Weights of a small masked image model: encoder norm layernorm.
Rows from block 4 of the encoder of a small masked image model, named by matrix and row number. Rows with one number belong to one neuron. Each number is 128 + 24 x the weight over its row's rms, rounded and kept within 0 to 255. All counts start at 0.
After each neuron's rows are labels from the 100 images, of 14976, where the neuron reaches its highest value: "strongest on" is what is common among them. Only what is clearly more common there than usual is listed. The data: photos with spoken descriptions (Open Images, Localized Narratives). In brackets: how many of the 100.
# fc1: MLP up (encoder.blocks.4.mlp.fc1.weight, 768x192), inputs 0-95
# fc2: MLP down (encoder.blocks.4.mlp.fc2.weight, 192x768, transposed), outputs 0-95

fc1.628 [133 145 168  82 142 135 112 106 104  99 143 122 121  65 143  82 177 133 140 141 109  74 138 149 165  86 112  87 157  99 141 124 147 138 139  85 118 137 151 122 135 138 138 128 113 145 137 164 119  82 140 150 150 139 128 139 131  93 157 112 125 114 115  95 136  66 165  89 106 144 119 125  90 141 143 148 118 127 137 117 139 149 132 108 164 127 140 101 115 122  84 174 147 121 140 158]
fc2.628 [ 99 154 146  98 133 127 126 103 151 180 175 164 111 146  52 156 125 103 119 112 115  61 133 141 146 136 124 137 105 147  86 155 162 110 120 150 166 141 116 132 136 108 130 116 108 152 125 113 128 125 153 150 118 130  95 163 146 128 113 150 112 145 160 102 102 133 140 100 153 103 105 128 102 113 106 104 101 152 139 156 126 149  86 143 123 124 151 147 118 111 132 118 100 118 117 155]
strongest on: text has "wall" (40)

fc1.343 [122 141 110 117 117 138 136 153 126 108 140  95 113 115 127 167 125 121 104 151 115 113 123 120 162  88  87 134 145 144 124 138 117  89 112 116 100 162 128 171 128 145 139 107 142 124 122 145  99 146 128  97 109 147 130 101 122 124 161 108 161 127 173 114 154 173 115  67 103 139 145 125 138 151 175 153 143 119  92 148 111  95 129 116 101 148 125 130  84 134 150 118 158 152 102 123]
fc2.343 [126 143 115 146 130 155 167 106 119 138 111 102  67 152 134 180  90 103 109 175 117 106 107 116 144  69 148 119 131 120 122 134 121 101 174 157 134 123 139 123 152 130 105  97 148 160 135 140 136 163 161  94 110 146 126 156 136 120 140 132 192 128 104 153  96 109 143 118 105  92 126 133 174 102 110 130 125 130  95 150  80 145 123 105 149 118  98 109 133 122 109 109  87 103 147 140]
strongest on: text has "trees" (91); text has "sky" (65); text has "grass" (37); text has "road" (28)

fc1.7 [109 151 132 142 152 110 119 137 119  99 156  78 110 115  88 174 122 153 113 139 143 123 146 139 154 115 113 153 113 182 144 123 114 136 105 108 118 103 113 126  90 150 102 116 108 116 144 109 155 147 160 117 111 124 139 142 145 134  89 164 159 131  93 118 121 113 142 146 115 149 171 154 103  96 139 108 115 117 103 128 100 145 131 115 136 141 125 127 126 137 136 135 121 131 128 105]
fc2.7 [ 73 157 123 102 149 150 158 119  77 155 131 153 137  82  96 175 150 126 154 164 162  90 103 137 128 127 149  98 126 131 138 119 158 108 146 117 132 104 102 120 112 134 127  72 146 105 140 133 133 109 176 104 125 144 146 109 140 137 125 126 118 112 109 124 117 118 109 129 104 112 150 134 102 120 134 166 151 132 123 113 167 149 114 122 118 108 110 120 137 113 126 114 160 107 103  79]
strongest on: text has "wall" (46)

fc1.237 [126 161 141 115 167 136 136 142 131 139 111 162 125 118 136 135 155 171 121  97 162 116 141  87  78 160 135 163 128 138 142  79  85 150 117  99 165 101 142 134 136 121 161 121 108 181 109 148 126 151 137 124  96 134 163 134 134 123  88 117 157 138 159 111 132 158  84 154 148 120 109 152 148 142 100 124 107 120  90  88 153 156  80 102 152 104 160 141  99 162 117 128 152 159 153 133]
fc2.237 [146  83 156 119 134 101 138 163 155 123 112 115 120 123 132 151 121  85 106 127 144 117 119 141 129 115 116 135 145 129 167 134 120 138 121  83 134 119 161 124 133  93 140 109 134 102 133 141 127 114 141 103 120 147  78 135 110 112 125 132 154 167 149 111 141 123 101 173 151 120  93  91 137  76 104 127 166 157 128 146 149 143 177 115 179 106 124 148 160 135 119 134 131 102 130 102]
strongest on: text has "text" (29)

fc1.271 [128 147 134  98 142  89 125 102 129 173 117 111 142 111 121 119 130  87 115 125 150 153 146 108 143 166 104 135 117 133 144  82 140 167 100 100 102 166 160 115 112 140 124 147 160 141 158  92  97 108  74 153 128 156  87 132 132 154 141 102 178 100 107 120 105 134 163 131 126 146 101 120 127 155  78 168 113  96 138 159  97 130 131 100 108 158 137 123 110 128 153 169 113  96 167 100]
fc2.271 [114 113 179  82 119 154  94  86  97 124 181 145 121 124 125 103 123 158 138 108 115  98 153 108 133  75 147 117 128 105 145 126 126 105 100 143 140 114 108  94 132 136 118 108 145 140  96 117 129 144 111 145 142 118 157 109 148 103 107 128 144 158 136 106 131 112 143  99 156 125 120  97 133  99 169 148 161 121 117 118 157 149 101 109 149 114 170 122 139 121 160 117 155 137 117 113]
strongest on: text has "wall" (55)

fc1.476 [145 149 139 143 107 138 104 148 132 148 129 127 124 146 148  97 166 135 154 165 126  95 174 148 108 158 116 147 127 109 138 140 129 112 119  87 182  96 128 161 113 141 117 162 101 137 116  90 102 167 137 124 145 110 124 152 175  95 125 125  72 123 152 166 131 161 155 150 114 145 135 109 161 118 144 109 148  97 116 139 185 111 151 152 135 166  94 131 144 140  87 153 124 108 114  99]
fc2.476 [ 79 126 118 109 153 121 101 153 121 143 128 170 165 100 113 126 130 112 112 119 118  96 136 142 109 122 100 147 194 144 123 179 139 142 146 126  96 145 127 143 152 140 135 120 103 139  75 141 154 132 181 161 119 108 125 193  97 182 113 165 107 152 159 116 127 114  66 129 135 120 130 105 150 146 153 157 158 140 129 109 105 147 156 139 102 142 107 150 134 138 131 131  88 111 154  91]
strongest on: text has "standing" (49)

fc1.755 [113 134 101 124 125 138 129 121 196 107 128 168 137 126 121 145 125 173 126 100 110 171 136 109 147 141 123 126 113 156 115 118 104 141 141 101 114 174 141 113 115  97 111 115 182 160 146 133 122 115 131 121 111 145 102 147 113 143 142  75 105 118 127 112 141 177  73  90 115 148 144 131 175 152 165 159 136 152 162 183 116 118 148 127 133 118 113 102  94 130 162  94 129  97 119  72]
fc2.755 [ 94 138 107 114 161 143 148 129  99 125 157  66 130 101 144 158 136 121 147 139 173 113 117 116 106 142 116 115 129 157 139 116 105 127 116  88 152 120 124 139 136 122 127 173 148 118  88 116 140  91  65 119 138 129 104 119 136 121 151 129 146 101 146 181 156  96 140  95 130 138 155  93 105 122 119 142  82 126  84 152 146  95 139 136 122 154 113 128  84 109 134 145 129 141 164 108]
strongest on: text has "grass" (31)

fc1.52 [130 102 159 153 105 178 112 113  97 148 166 121 173 135 153 147  91 101 110 142 133 122 101 130 102 120 120 118 104 155 100 130 163 146 127 113 109 115 160 157 142  82 197 147 132 144 112 143 117 165 149 120  98 136 150 137  93 121 177 154  86 126 138 132 149 111 110 111  95 161 153 109 134 116  87 156 129  91 147 129 122  82 135 104 104 143  92 110 132 111 105 144 129 130 146 149]
fc2.52 [ 97 111 132 143 112 149 144 136 138 161 130 149 158 136 146 149 152 143 123 146  77 146 133 116 106 159 113 122 104 157 110 153 123 132 149  70 132 105 132 131  88 139 102  93 149 148 127 149 123 193 123 108 151 129 131 104 126 128 132 130 110 170 130 116 107 157 141  50 140 149 139 142 158 128 122 145 124 143 144 145  92 103 126 136 112 131 143  97 118 102 161 124 137 137 100 124]
strongest on: text has "trees" (60); text has "sky" (55); text has "buildings" (30); text has "road" (25)

fc1.37 [153 135 134 112 111 160  98  94 115  92 159 140 126 164 130 143  93 119 113 121  94 122  99 110 116  98 122 139 120 134 106 138  99 115 126  85 140 116 137 155 130 116 156 144 145 148 150 114 124 112 156 114 102 143 135  98 153 138 146 112 181 128 143 171 170 179 129  98 117 160 117 116 149 134 113 134 154 100 127 128 112 136 128 136 119  87 131 141  98 162 116  69 153 118 150 116]
fc2.37 [133 116 108 123 113 149 149 127 138 140 159 156 109 170 133 125  67 109 132 133 105 124 134 126 132  95 131  94 144  98 142 124 127 107 167 172 154 110 143  93 140 119 158 133 150 156 132  97 116 110 161 108  86 200 134 164 109 149 134 137 124 143 180 114 105 145 122  87 109 120 142 104 173  92 135 182 139 111  94 166  95 111 156  90 113  97 130 152 168 137 154 108  95 114 148 137]
strongest on: text has "trees" (88); text has "sky" (77); text has "grass" (36); text has "plants" (28)

fc1.70 [117 129 111  94 127 136  97 134  96  98 107 124 152 111 120 121 114 118 114  79 133 173 132 147 179 139 136 122 141 126 145 130 171 178 116 131  91 147 124 141 168 141 131 114 146 160 137 135 135 130 139  74  93 163 132 112 103 144 116 171 157  92 152 123 124 113 140 116 196  82 143 104 105 100 156 139 115  98 102 102 106 128 131 112 130  88 116 121  98 143 135 147  85 151 144 150]
fc2.70 [146 143 117 108 115 140 151 114  88  88 143 133 159 106 146 137 107 119  98 117 152 111 138 203 111 147 111 116 132  84 103 143 130 139 163 151  91 132 137 121 129  98  99 115 111  99 168 107 136 147 170 123 111 167  96 149 132 122 155  87 138 130  58 138 149 136 115 159 117 151 154 138 152 134 147 146 100 125  74 125 159 129  97  94 135 157 156 170 131 139 111 119 163 144 110 151]
strongest on: text has "wall" (40); text has "wearing" (32)

fc1.533 [132 146 142 158 153  79 157 103  80 162 118 102  84 131 106 122 121 149 134 170 121 151 131 106 124  69 170  96 108 155 161 101  94 103 126 127 117 185 118 149 144  89 131 156 161 109  99 151 125 161 153 139 110  66 138 132 118 149 130 145 122 147 121 131 125  96 126 144 124 143 114 131 138 136 155 133 123 129 121 140  95 166 115 105  91 114 106 142 128 169 131 127 133 167 162 135]
fc2.533 [136 158 130 127  90 136 124 146 109 151 152 105 128 147 123 100  80 128 148 106 131 161 128  77 127 121 145  96 105 180 128 116 151 130 145 144 133 149  80 151 125  88 121 142 146 112 131 108  97 111 132 176 111 141 166 134 141 127 102 112 138 131  76 126 132 150 119 110 135 128 104 151 149 168 156 108 145  80 108 116  97  88 109 123 149 133 120  88 133 122 132 113 136 125 112 133]
strongest on: text has "wall" (42)

fc1.548 [152 102  96 112 149 135 108 152 101  96 200 185 143 139 121 153 146 149 127 130 107 159 136 148 113 147  92 110 137  97 165 129 104 106 126  76 149 128 104  98 109 151 153 118 157 187 118 134  93 134 136 128 123 117 138 131 155 122 173 149 117  91 126 131  98 178 130 129  90 118 102 159  93 127 140 138 108 121 105 131 143 140 162 108  69 140 143 120 128 154 116 101 130  75 115 121]
fc2.548 [184 139 123 115 145 126 156 129 141 177 139 152 140 161 116  66 161 146 160 110 111  91 107 124 110 113 128 155 136 124 105  99 117 124 135 107 123 113 131  78 109 155 175 162 113 116  94 118 164 136 141 123 110 127 135  83 164 103 142 139 146 110 137 131 127 145 140 126 144 160  76 124 168 151 137 122  71 108 151  89 127 111 115 118 133 132 164 101 115 134 132 187 133 110 150 180]
strongest on: text has "trees" (56); text has "grass" (43)

fc1.452 [128 133 139 132 105 126 102 117 101 103  95 156 123 106 151 127  91 140 115 105 138 153 115 128 139 155 125 120 124 132 140 128 129 139 125  98 182  98 147 166 132 166  83 153 168 114 188 166 132 115 134 113 132 141 125 143 111 115 124 119 126  74 134 107  91 152 132 134 125 153 121 141 135  90 142 110 124 149 109 124 112  93 116 125  93 138 130 136 147 119 139 152 107 146 148 106]
fc2.452 [128 135 128 114  97 121 140 154 158 194  90 119 109 166  98  97 158 142 120  96 119 157 143 130 131 143 116 115 138 127 104 179 106 145 116 108 104 141  93 124 144 149  98 134 135 133 151 127 129 142  68 154 132 126 161 154 124 112 128 146 101 161 186 133 108 131 128 124 126 107 153 115 151 157 152 124  50 186 121 107 122 141 148 171  96 131 113 118 160 130 108 119 114 128 168 108]
strongest on: text has "text" (38)

fc1.200 [134 125 137 150 165 138  69 106 113 110 126 108  99 115 135 107 130 125  92 135 113 151 132 183 109  82  90  99  85 116 128 144 157  97  79  64 149  88 116 109 140 125 156 128 137 167 138 152  96 110 149 118 183 115 134 123 140 129  92 145 148 111 117 105 128 143 157 128 133 103 110 147  90 122 126 146  82 172 119 136 101  97 140 139 126 146  96 141 163 150 131 144 119 138 142 133]
fc2.200 [126 123 100 152 118 144 104 148 113 174 141 132 117 114 104  84 119 111 136  70 140 104 147 132 104 131 107  95 103 139 150 148 100 130 157 152 118 123 118 103  92 170 106 168 170 169 104 135  95 130 124 145 115 106 120 139 119 157 120 162 125 131  91 130 105 157 107 128 142 155 111 173 119  76 142 133 141 115 137 118 167 130 127 106 109 121 132  91 143 127 106 116 143  83 128  90]
strongest on: text has "text" (30)

fc1.591 [120 160 136 110 111 117 131 146 169 147 124 148 152 122 145 140 137 152 190 127 128  90 133 161 119 143 145 135 111 160 109  99 172 154 162 142 102 134 125 127 110 124 172 127 137 118 130 129  90 158 101 144 127 175 105 122 171 128 139 145 138  70 131 133 159 178 135 151 138 131 122 151 121 141 136 154 121 137 119 125  91 160 146 109 143 119 136 126 145  67  81 141 141 145  78 160]
fc2.591 [155 120 154 136 133 117 129 113 138 144 168 106 122 129 152  92 138 126 171 148 103 129 140 136 164 123 123 172 156  61 111  94 145 110 149 135 115 129 113  96 104 138 112 119  97 110  76 138 100 146 101 132 142 159 140 125 145 102 121 132 154 101 175 176 147 171 119 143 166 121 127 123 116  89 116 146 162 130  84 143 153 131 140 123 122  86 144 128 141 130 161 118 119 112 117 133]
strongest on: text has "standing" (46)

fc1.444 [156 146  96  90 125 124 117 141 142  93 114 124 127 155  81 105 121 143 125 119 102 112 165 105 105 161 163 127 117 135 157 129 130 118  93 116 147 133 143  92 155 127 118 112 122 127  64 125 104 160 148 138 176 171  94  94 128 121 170 120 140 125 108 144 133 102 126 125 103 137 117 163 100 152 139 131 119 126 116 110 195 120 137 104 130 118 128 123 157 118 117 154 125 183 145 148]
fc2.444 [110 130  97 127 151 163 111 127 136 126 184 145 105 126 117  94 127 175 146 137  97  93 112 118 103 134 146 150 148 136 166 140 123 121 129 139 142 133 117 109 123 137 116 103 113 113  94 136 141  97  92 146  79 155 159 118  77 100 120 142 127 132 115  74  99 109 109  89 139 114 125 104  99 150 125  99 155 110 106 148 164 138 101 128 110 123 160 164 150 199 139 138 105 144 124 117]
strongest on: text has "text" (25)

fc1.236 [ 97 121 122 173 126 131 135 160 124 108 136 172 157 140 122 160 116 141  93 154 111 115 124  65 127  66 150 120 104 121 126 113 149 118 127 110 141 146 150 132 114 140 115 122 147 140 123 129  91 172 127 188  87 117 125 143 140 131  90 171 139 101 121  82 172 117 169 108 108 124 148 141  96 110 156 116  97 147 154 162 119 102 139  73 151 116 116 134 128 149  97 106 138  94  98 121]
fc2.236 [132 154 137 150 153 100 136 107 138 163 144 101 133  97 127 169  94 136 107  90  88 109 155 131 133 129 122  99 147 138 122 123 105 157 159 111  87 123 135 111  95 141 123 121 141 164 123 111 127 113 125 132 130 140  66 100 120 147 122 121 143 109  96 133 113 144 101 128  92 104 115 155 175 174 137 126 133 124 105 150 167 137 108 146 160  92 146 151 153 159 159 112 150 122 131 125]
strongest on: text has "sky" (56)

fc1.299 [ 99 143 129 144 132  71 129 152  97 180 127 117 157 136 122 116 106 152 142 132 175 127 131 121 171 134 100 132  87 136 113 102 159 171 115 119 136 121 126  80 106 140 122 120 135 115 106 133  87  94 117 139 135 101  88  87 110 135 160 120 106 141 109 118  96  96 112  77 111  99 101 182 124 140 133 124 124 176 140 135  92 158 125 106 147 127 141 110 135 118 146 160 146 127 135 127]
fc2.299 [181  98 133 141 142 140  85  88 132 131 108 167 140 138 146 128 129  97 137  81 110 141 160 143 123 110 151 125 152 118 138 115 155 113 106  96 130 152 141 146 106 137 126 126 125 132 139 112 133 165 169 114 123 125 133 134 116 151 164 164 105 150 141 157 107 169 123 115 122 145 130 123 113 154 144 115 117 129 123 133 129  71 109 153 133 178  93 116 135  76 145 125 131 121 110 122]
strongest on: text has "grass" (25)

fc1.425 [155 118 134 105 154 104 136 116 135 127 116 109 111 103  95 139 106 107 144 121 110 146 148 115 151  98 147 113 159 147 128 127 163  92 138 116 155  94  89 121 150 124 106 106 181 106 170 111 146 154 150 108 151 144 111 106 138 128 137 141 147 150 142 108 103 185 117  77 120 140 111  92 130 127 113 112 114 132 136 125 112 150 124 152  99 110 114 156 173 115 107 133 112 141 123  72]
fc2.425 [128  93 119 104 141 113 154 164 101 170 111 120 145 151 170 107 146 133 108  94  94 154 128  94 149 122 142 116  86 111 127 130 148 136 145 113 102 125 122 142 125 163 108 105 122  87 122 124 142 136 126 148 157 134 134 153 107 126 118 137 130 118 177 129 115 104  74 127 168 106 122 139 183 111 145 111  71 147 118 114 148 142  90 147 151 124 173 107 157 143 143 106 104 125 127 138]
strongest on: text has "text" (29)

fc1.131 [149 128 139 168 117 142 119 128 139 108 141 106 139 140 157 110 157 184  96 139 121  92  57 101 164 131 128 114 113 115  93 141 144 121 118 147 151 145 177 108 134 115 132  90 143 136 106 102 137 108 119 121  82 106 128 161 133 124 104 149 102 110 109  81 113 109 121 105  69 136 110 109 147 112 151  99 126 125 105 134 160 164 174 140 166 157 124 141 110  90 143  95 158 119 138 124]
fc2.131 [103 127 177 127 128  87 127 121 153 111 182 126 128 122 133 147 117 110 111 127 177 161  99 178 136 111 137 158 157 125 163 112 120 148  88 140  61 147 185 158 133 141 156 126 106 140 120 135 116 146 112 122 109 108 125  98 138 108  84 129 122 152 141 130 124 149 137 116 141 143 131 133 131 118 117 169 132 107 105 153 132 108 163 106 137 140 110 156 170 124 109 143 107 132 139 110]
strongest on: text has "sky" (50)

fc1.440 [115 113 141 145 135 148 155 141  99  82 144  80 126  83 112 131 113 138 142 100 123  94 114 120 137 136 123 157 162 131 124 117  98 116 119 114 139 142 112 101 162 144 134 118 141 164 117 102 139 120  81 153 128 118 129 159  91 133 130 109 152 152 131 127 106 189 165 179 184 104 131 105  95  79 120 135 143 118  95  96 110 128 164 131 118 146 140 126 129 129 159 127 144 140 152  94]
fc2.440 [131 125 159 132  81 143 148 121  94  79 153 120 113 122  99 129 117 127 125 173 117 142 107 100 104 179 130 129 154 164  75 188 120 128 130 121 120 122 151 121 150  83 134  91 114 132 163 154 106 135 119 149 122 134  89 164 117 166 105 130 122 115 127 123 128 120 142 149 122 139 164  67 135 109 112 133  97  83 116 114 113  73 123 170 159 135 118 118 180 168 157 131 154 135 146 150]
strongest on: text has "text" (31)

fc1.99 [136 137 131 139 112 126  80 157  95 117 135  98 106 157  94 108 105 125  43 134  87 145 141 122 123 124 113  79 133 155 120 130  91 126 142 175 119 160 131 124  95 148 111 129 152 149 152 128 164 128 172 114 158 123 147 137 137 182 113 137 162 109 144 138 126 159 139 127 111 114 139 116 160 129 157 132 134 119 140  97 121 151 116 168 156 132  79 100 121 103 117 113 130 109 112 178]
fc2.99 [160 139 105 152 118 148 167 119 147 123 123  99 167  97 107 195  89 107 164 152 123 102 136 137 187 113 124 169 134 112 136 117 115 103 119 157 117 126 170 154 166 119  81 149 117 124 109 140 147 122 112 134  81 169 141 139 140 138 118 110 139 103 150 114 137 132 111 147 121 129 113 126 112 113  82 109 100  98 116 201 127 129 104 130 109 136 171 150 135 188 167 130 106 135 149  93]
strongest on: text has "trees" (66)

fc1.563 [120  83 110 142 164 118 134 126 150 148 109 119 137 153 102 146 129 117 101 113 167 183 112 105 132 166 129 116 113 127 141 112  93 132 168 136 179 116 167 127  87 139 120 140 129 192 147 156 136  56 109 121 167 110 121 142  97 182 159  77 145 102 118 136 100 137 121 112 112 114 137 118 126 167 196 146 141 170 104 124 129 126 148 147 124 118 145 110 119  78 177  95  95 139 101 132]
fc2.563 [118 110 116  93  94 135 156 140  98 127 139 113 107  76 104  97 119 181 129 118 126 127 159 127 148  95 144 157 148 129 144  93 129 115 115  89 145 108  87 130  92 139 128 137 108 112 169 137 151 175 136 158 129 127 154 103  83 107 125 112 139 129 158 154 134 161 112  92 126 122 186 117  90 128 169 115 168 137 125 129  99 141  98 105 107 132 109 130 124 156 119 137 105 140 159 149]
strongest on: text has "trees" (67); text has "sky" (65); text has "grass" (33); text has "water" (29)

fc1.502 [138 151 108 130 112 110 139 105 114 137 108 118 136 135 152 118  99 112 121 118 117 127 117 130 158 153 170 102 102 127  97 125 131 101 136 127 165 128 106 123 116 138 121 196 126 154 107 126 147 170 147 147 106 114  92 121 140 128 102 125 177 149 118 156 154 106  91 123  92 131 103 142  99 140 138 142 141 164  81 123 162 139 124 148 144  99 161  91 135 130 146  96 127 109 124 140]
fc2.502 [113 122 167 120 178  90 126 111 120 125 122 155 131 102 118 128 127 120 145 152 115  92 135 129 112 125 103 187 162 143  60 130 168 126 110 105 105 119 146 133 126 105 149 165 127 109 136 173 124 168 139 169 127 121 138 146 143 150 161 111 138  98 143 100 142 133 122 134  96 141 152  98 123 118  94 127 110 103 140 155  53 108 155 140 139 119 120 157 107 153 170 140  96 115  64  93]
strongest on: text has "trees" (75); text has "sky" (74); text has "plants" (34); text has "grass" (32)

fc1.94 [134 126 131 110 148 145 121 111 163 130  98 119  93 121 128  78 102 140 119 109 111 153 143 157 161 125 117 129  75 132 128 113 116 115 100 134  81 130 134 152 126  98 148 115 141 118 180 116 167 144 112  98 122 130 132 116 150 145 104 165 113 147 138 155 122 146 159 140 166 148 122 132  89 104 142 144  71 114 139 119 145 120 103 138 134 128 136 150 151 112 102 135  83 118 121 102]
fc2.94 [118 120 110 112 127 167 123 105  87 120 131 111 136  97 100 132 136 131  87  86 157  94  94 153 167 131 126 145  93 155 102 130 118 111 110 105 134  83 117 105 129 173 147 132 110 127 110 154 123 124 131 134 160 120 124 151 111 135 129 124 127 118 140 123 153 140 118 153 119 146 105 115 167 186 122 135 163 135 148 120 185 142 132 126 109 133 155  79 124 165 107 145 161 141 155 163]
strongest on: text has "wall" (49); text has "holding" (40); text has "wearing" (29)

fc1.109 [126 108 149 137 132 180  85 132 116 178 148  95 133 121  89 125 139 138 135 146 134 155 180 113  71 142 119 112 135  82 138 118 113  86 119  97 146 136 105 122 134 126  88 139 176  99 127 120 117 108 137  95 104 144 151 135 173 125 117  94 115 125  96 129 139 185 131  89  96 114 117 134 130 103 153 168 104  82 125 118 110 137 129 120 135 120 108 134 162 135 119 122 107 143 155 126]
fc2.109 [119 140 156  76 191 182  69 138 152 103 152 122  91 108 145 119 147 114 146 100 144 131 116 135 132 130 114 112 127 106  91 126 172 172 100 153 114 100 126 139 141 108 133 147 149 115 143 124 119 130 116 140 119 119 116 152 130 126 130 102  97 164 127 105 145 105 172 123 122 146 137 106 124 135 149 125 100 193 102 132 179 130 153 125  85 117 135  99 165 154 144 164 120 127 142 113]
strongest on: text has "sky" (53)

fc1.197 [181 138 158 121 148  87 140 161 112 148  94 148 172 111 115 131 167 130 135 137 111 130 118 106 140 110 103 137 153 112 133 102 154 128 102 103 102 129 139 155 111 169 103 149 179 139 147 113 130 150 101 135 165 146 126 105 104 145 166 112 143 155 145 104  99 151 133 110 103 129  85  82 152 151 135 112 151 128 141 149  96 118 130 143 115  77 148 102 121 141 166 155 124 111 170 110]
fc2.197 [104  77 136  90 145 168 145  82  80 131 114  93  94 121  85 136 119 109 142 135 116 117 191  97 107 172 135 136 115 151 113 135 134 149 131 161 122 124 154 102 128 132 134 121 101 106 118  97 119  93  88 194 104 117 104 150 161 116  95 130 131  97 184 130  82 146 138  95 149 129 108 102 101 113  96 124 127 128 129 133 112 122 123 165 111  81 130 139 132 111 152 124 132 163 138 102]
strongest on: text has "text" (28)

fc1.66 [126 136 141 174 116 141  98 124 107 124  86 130 130 154 109  99 139 120 155  95 138 138 110  97 114 123 155 116 161 122 109 134 126 124 118 146 125  82 109  87 170 139 145 103 126 125 191 134 108 142 147 152 133  99 123 119 154 109 122 139 143 124 115 138 101 122 174 137 120 124 137 108  88 142 166 152 114 144 131  93 129 106 170 130 130 130 104 117 176  96 184 122 154 129 172 138]
fc2.66 [152 143 161  95 133  93 131 162 103 144 129 129 154 160  93 111 160 151 115 149 108 139 120 163 122 109 139 168 116 162 141 130 117 131 146 135 129 148 136 132 122 114 103 141 115 161 104 164 148 147  96 108 137 112  75 143  67 160 134  91 169 105 133 171 141  95 110 123 125 118 142  89 126 160 101 175  88 138 127 136 136 121  72 112 129 128  88 142  93 140 101 170 130 110 126  99]
strongest on: text has "grass" (28)

fc1.670 [156 136 115 112 123 133 106 131 100 124 101  97 110 114 125  98 126 132 158 112 126  91 155 170 145 133 115 116 138 133 140 132 117 108 148 104 139 113 123 109 154 120 161 167 148 145 101 136  66 144 129 172 143 122  86 114 120  73 100 149 119 139 176 126 142 106 120 131 128  97 131 181 120  91 146  75 137 123 102 152 137 120 165 144  95 125 132 139 152 144 146 149 164 123 147 114]
fc2.670 [124 129 133 152 104 159 110 162 144 151 107 144 135 142 129  92 121 136 102 147 102  95 164  75  99  98 112 138 150 127  84 146 148 102 137 146 125 126 149 110 163 195 147 165 164 122 146 138 152 126 135 111 135 160 118 162 135 160 113 107 108  96  96 109  92 163 109 111 142 116 144 128 113 148 100 118 157 122 114 103 118 145 139  96 125 112 142 126 129 146 119 114 158  98 123 142]
strongest on: text has "text" (32)

fc1.635 [161 166 181 133 150  82 129 108 101 129 123 109 131 109 156  83 162 120 102  82 130 165 141 124 174 158 132 132 108 128 131  70 139 128 139 102 128 101 133 108 140 156 101 156 180 165 159 117 111 129 131 118 104 178 106 146 125 115  98 141 130 113 175  91 137 115 109  93 115  98  99 156 156 122 128  92 153 110 107 126  65 131 158 145  91 106 129 140 130 153  94 170 116 135 155 133]
fc2.635 [146  89 136 147 166 143 121 107 171 123 152 134 126 142 108 150 139 114 146 135 137 107 140  96 124 134 113 127 147 174 142 124 118 137 123 112  85 101 100  97  98 113 162 118 153 113 145  79 138 131  96 169  68 140 102 134 124 134 110 122 122 142 157 114  84 134 138 123 145 116 126 143 135  74 158  54 127 145 130 147 104 118 146  90 159  75 155 133 140 142 132 125 137 168 152  95]
strongest on: text has "text" (30)

fc1.294 [137 150 127 121 134  98 120 135 141 127 126  93 147 129 151 100 133 135  99  68 117 141 123 137 129 170 179 183 104 133 130 105 109 117 112 134 127 123 100 110 147 141 126 150 160 196  98 100 115 138 125 112 120  94 128 129 154  97 121 107 155  76 158 122 102 123 132 121 142 143 127 135 172 147 149  78 131 168  92 128 112  89 165 100 115  65 116  93 140 130 120 148 163 147 136 169]
fc2.294 [135  79 115 137 136 107 123  96 130 113 126  99 103 145 127 173 122 177 114 137 133 106  77 110 117 147 112 162 132 170 174 126 109  97 156 102  81  88 133  94 129 124 138 152 138 121 130 140 138 106 152 125 109 142 114 148 138 108 129 105 164 125 152 125 153 108 138 159 103 121 140 153 128 119 157 117 118 117 143 142  99 128 121  88 154 110 143 113 126 152 126 169 103 164 117  97]
strongest on: text has "text" (34)

fc1.721 [112 141 121 116 109 164 120 140 114 127 147 144 135 122 139 128 131  88 108 131 128 110 121 106  80 160 142 135 112 127 118 124 129  88 122 110 158 114 119 137 114 122 124 119 140 145 101 143 147 100 160 140  91 122 108 130 146 118 155 182 143 182 162 114 114 129 127  54  82 124 142  97 136  83 137 142 126 114 116 141 143 155 132 126 130 107 101 142 107 144 120 107 133 148 125 141]
fc2.721 [ 87 151 151 108 128 158 112 118 141 167 179 119  77  99 139 144 100 112 153 156  93 119 107 141 137 125 138 123 145 103 130 167 125 134 186 130 130 173 140 119 128 135 135 114 128 116 140 164 130 129 170 117 106 139 135 129 154 184 101 159 142 119 145 144 140 132  96  92 110 113 157  98 134 106  95 127  98 127 103 152 123 117 128 120 143 120 143 110 138 134 167  97 170  88 126 116]
strongest on: text has "trees" (90); text has "sky" (86); text has "grass" (43); text has "plants" (26)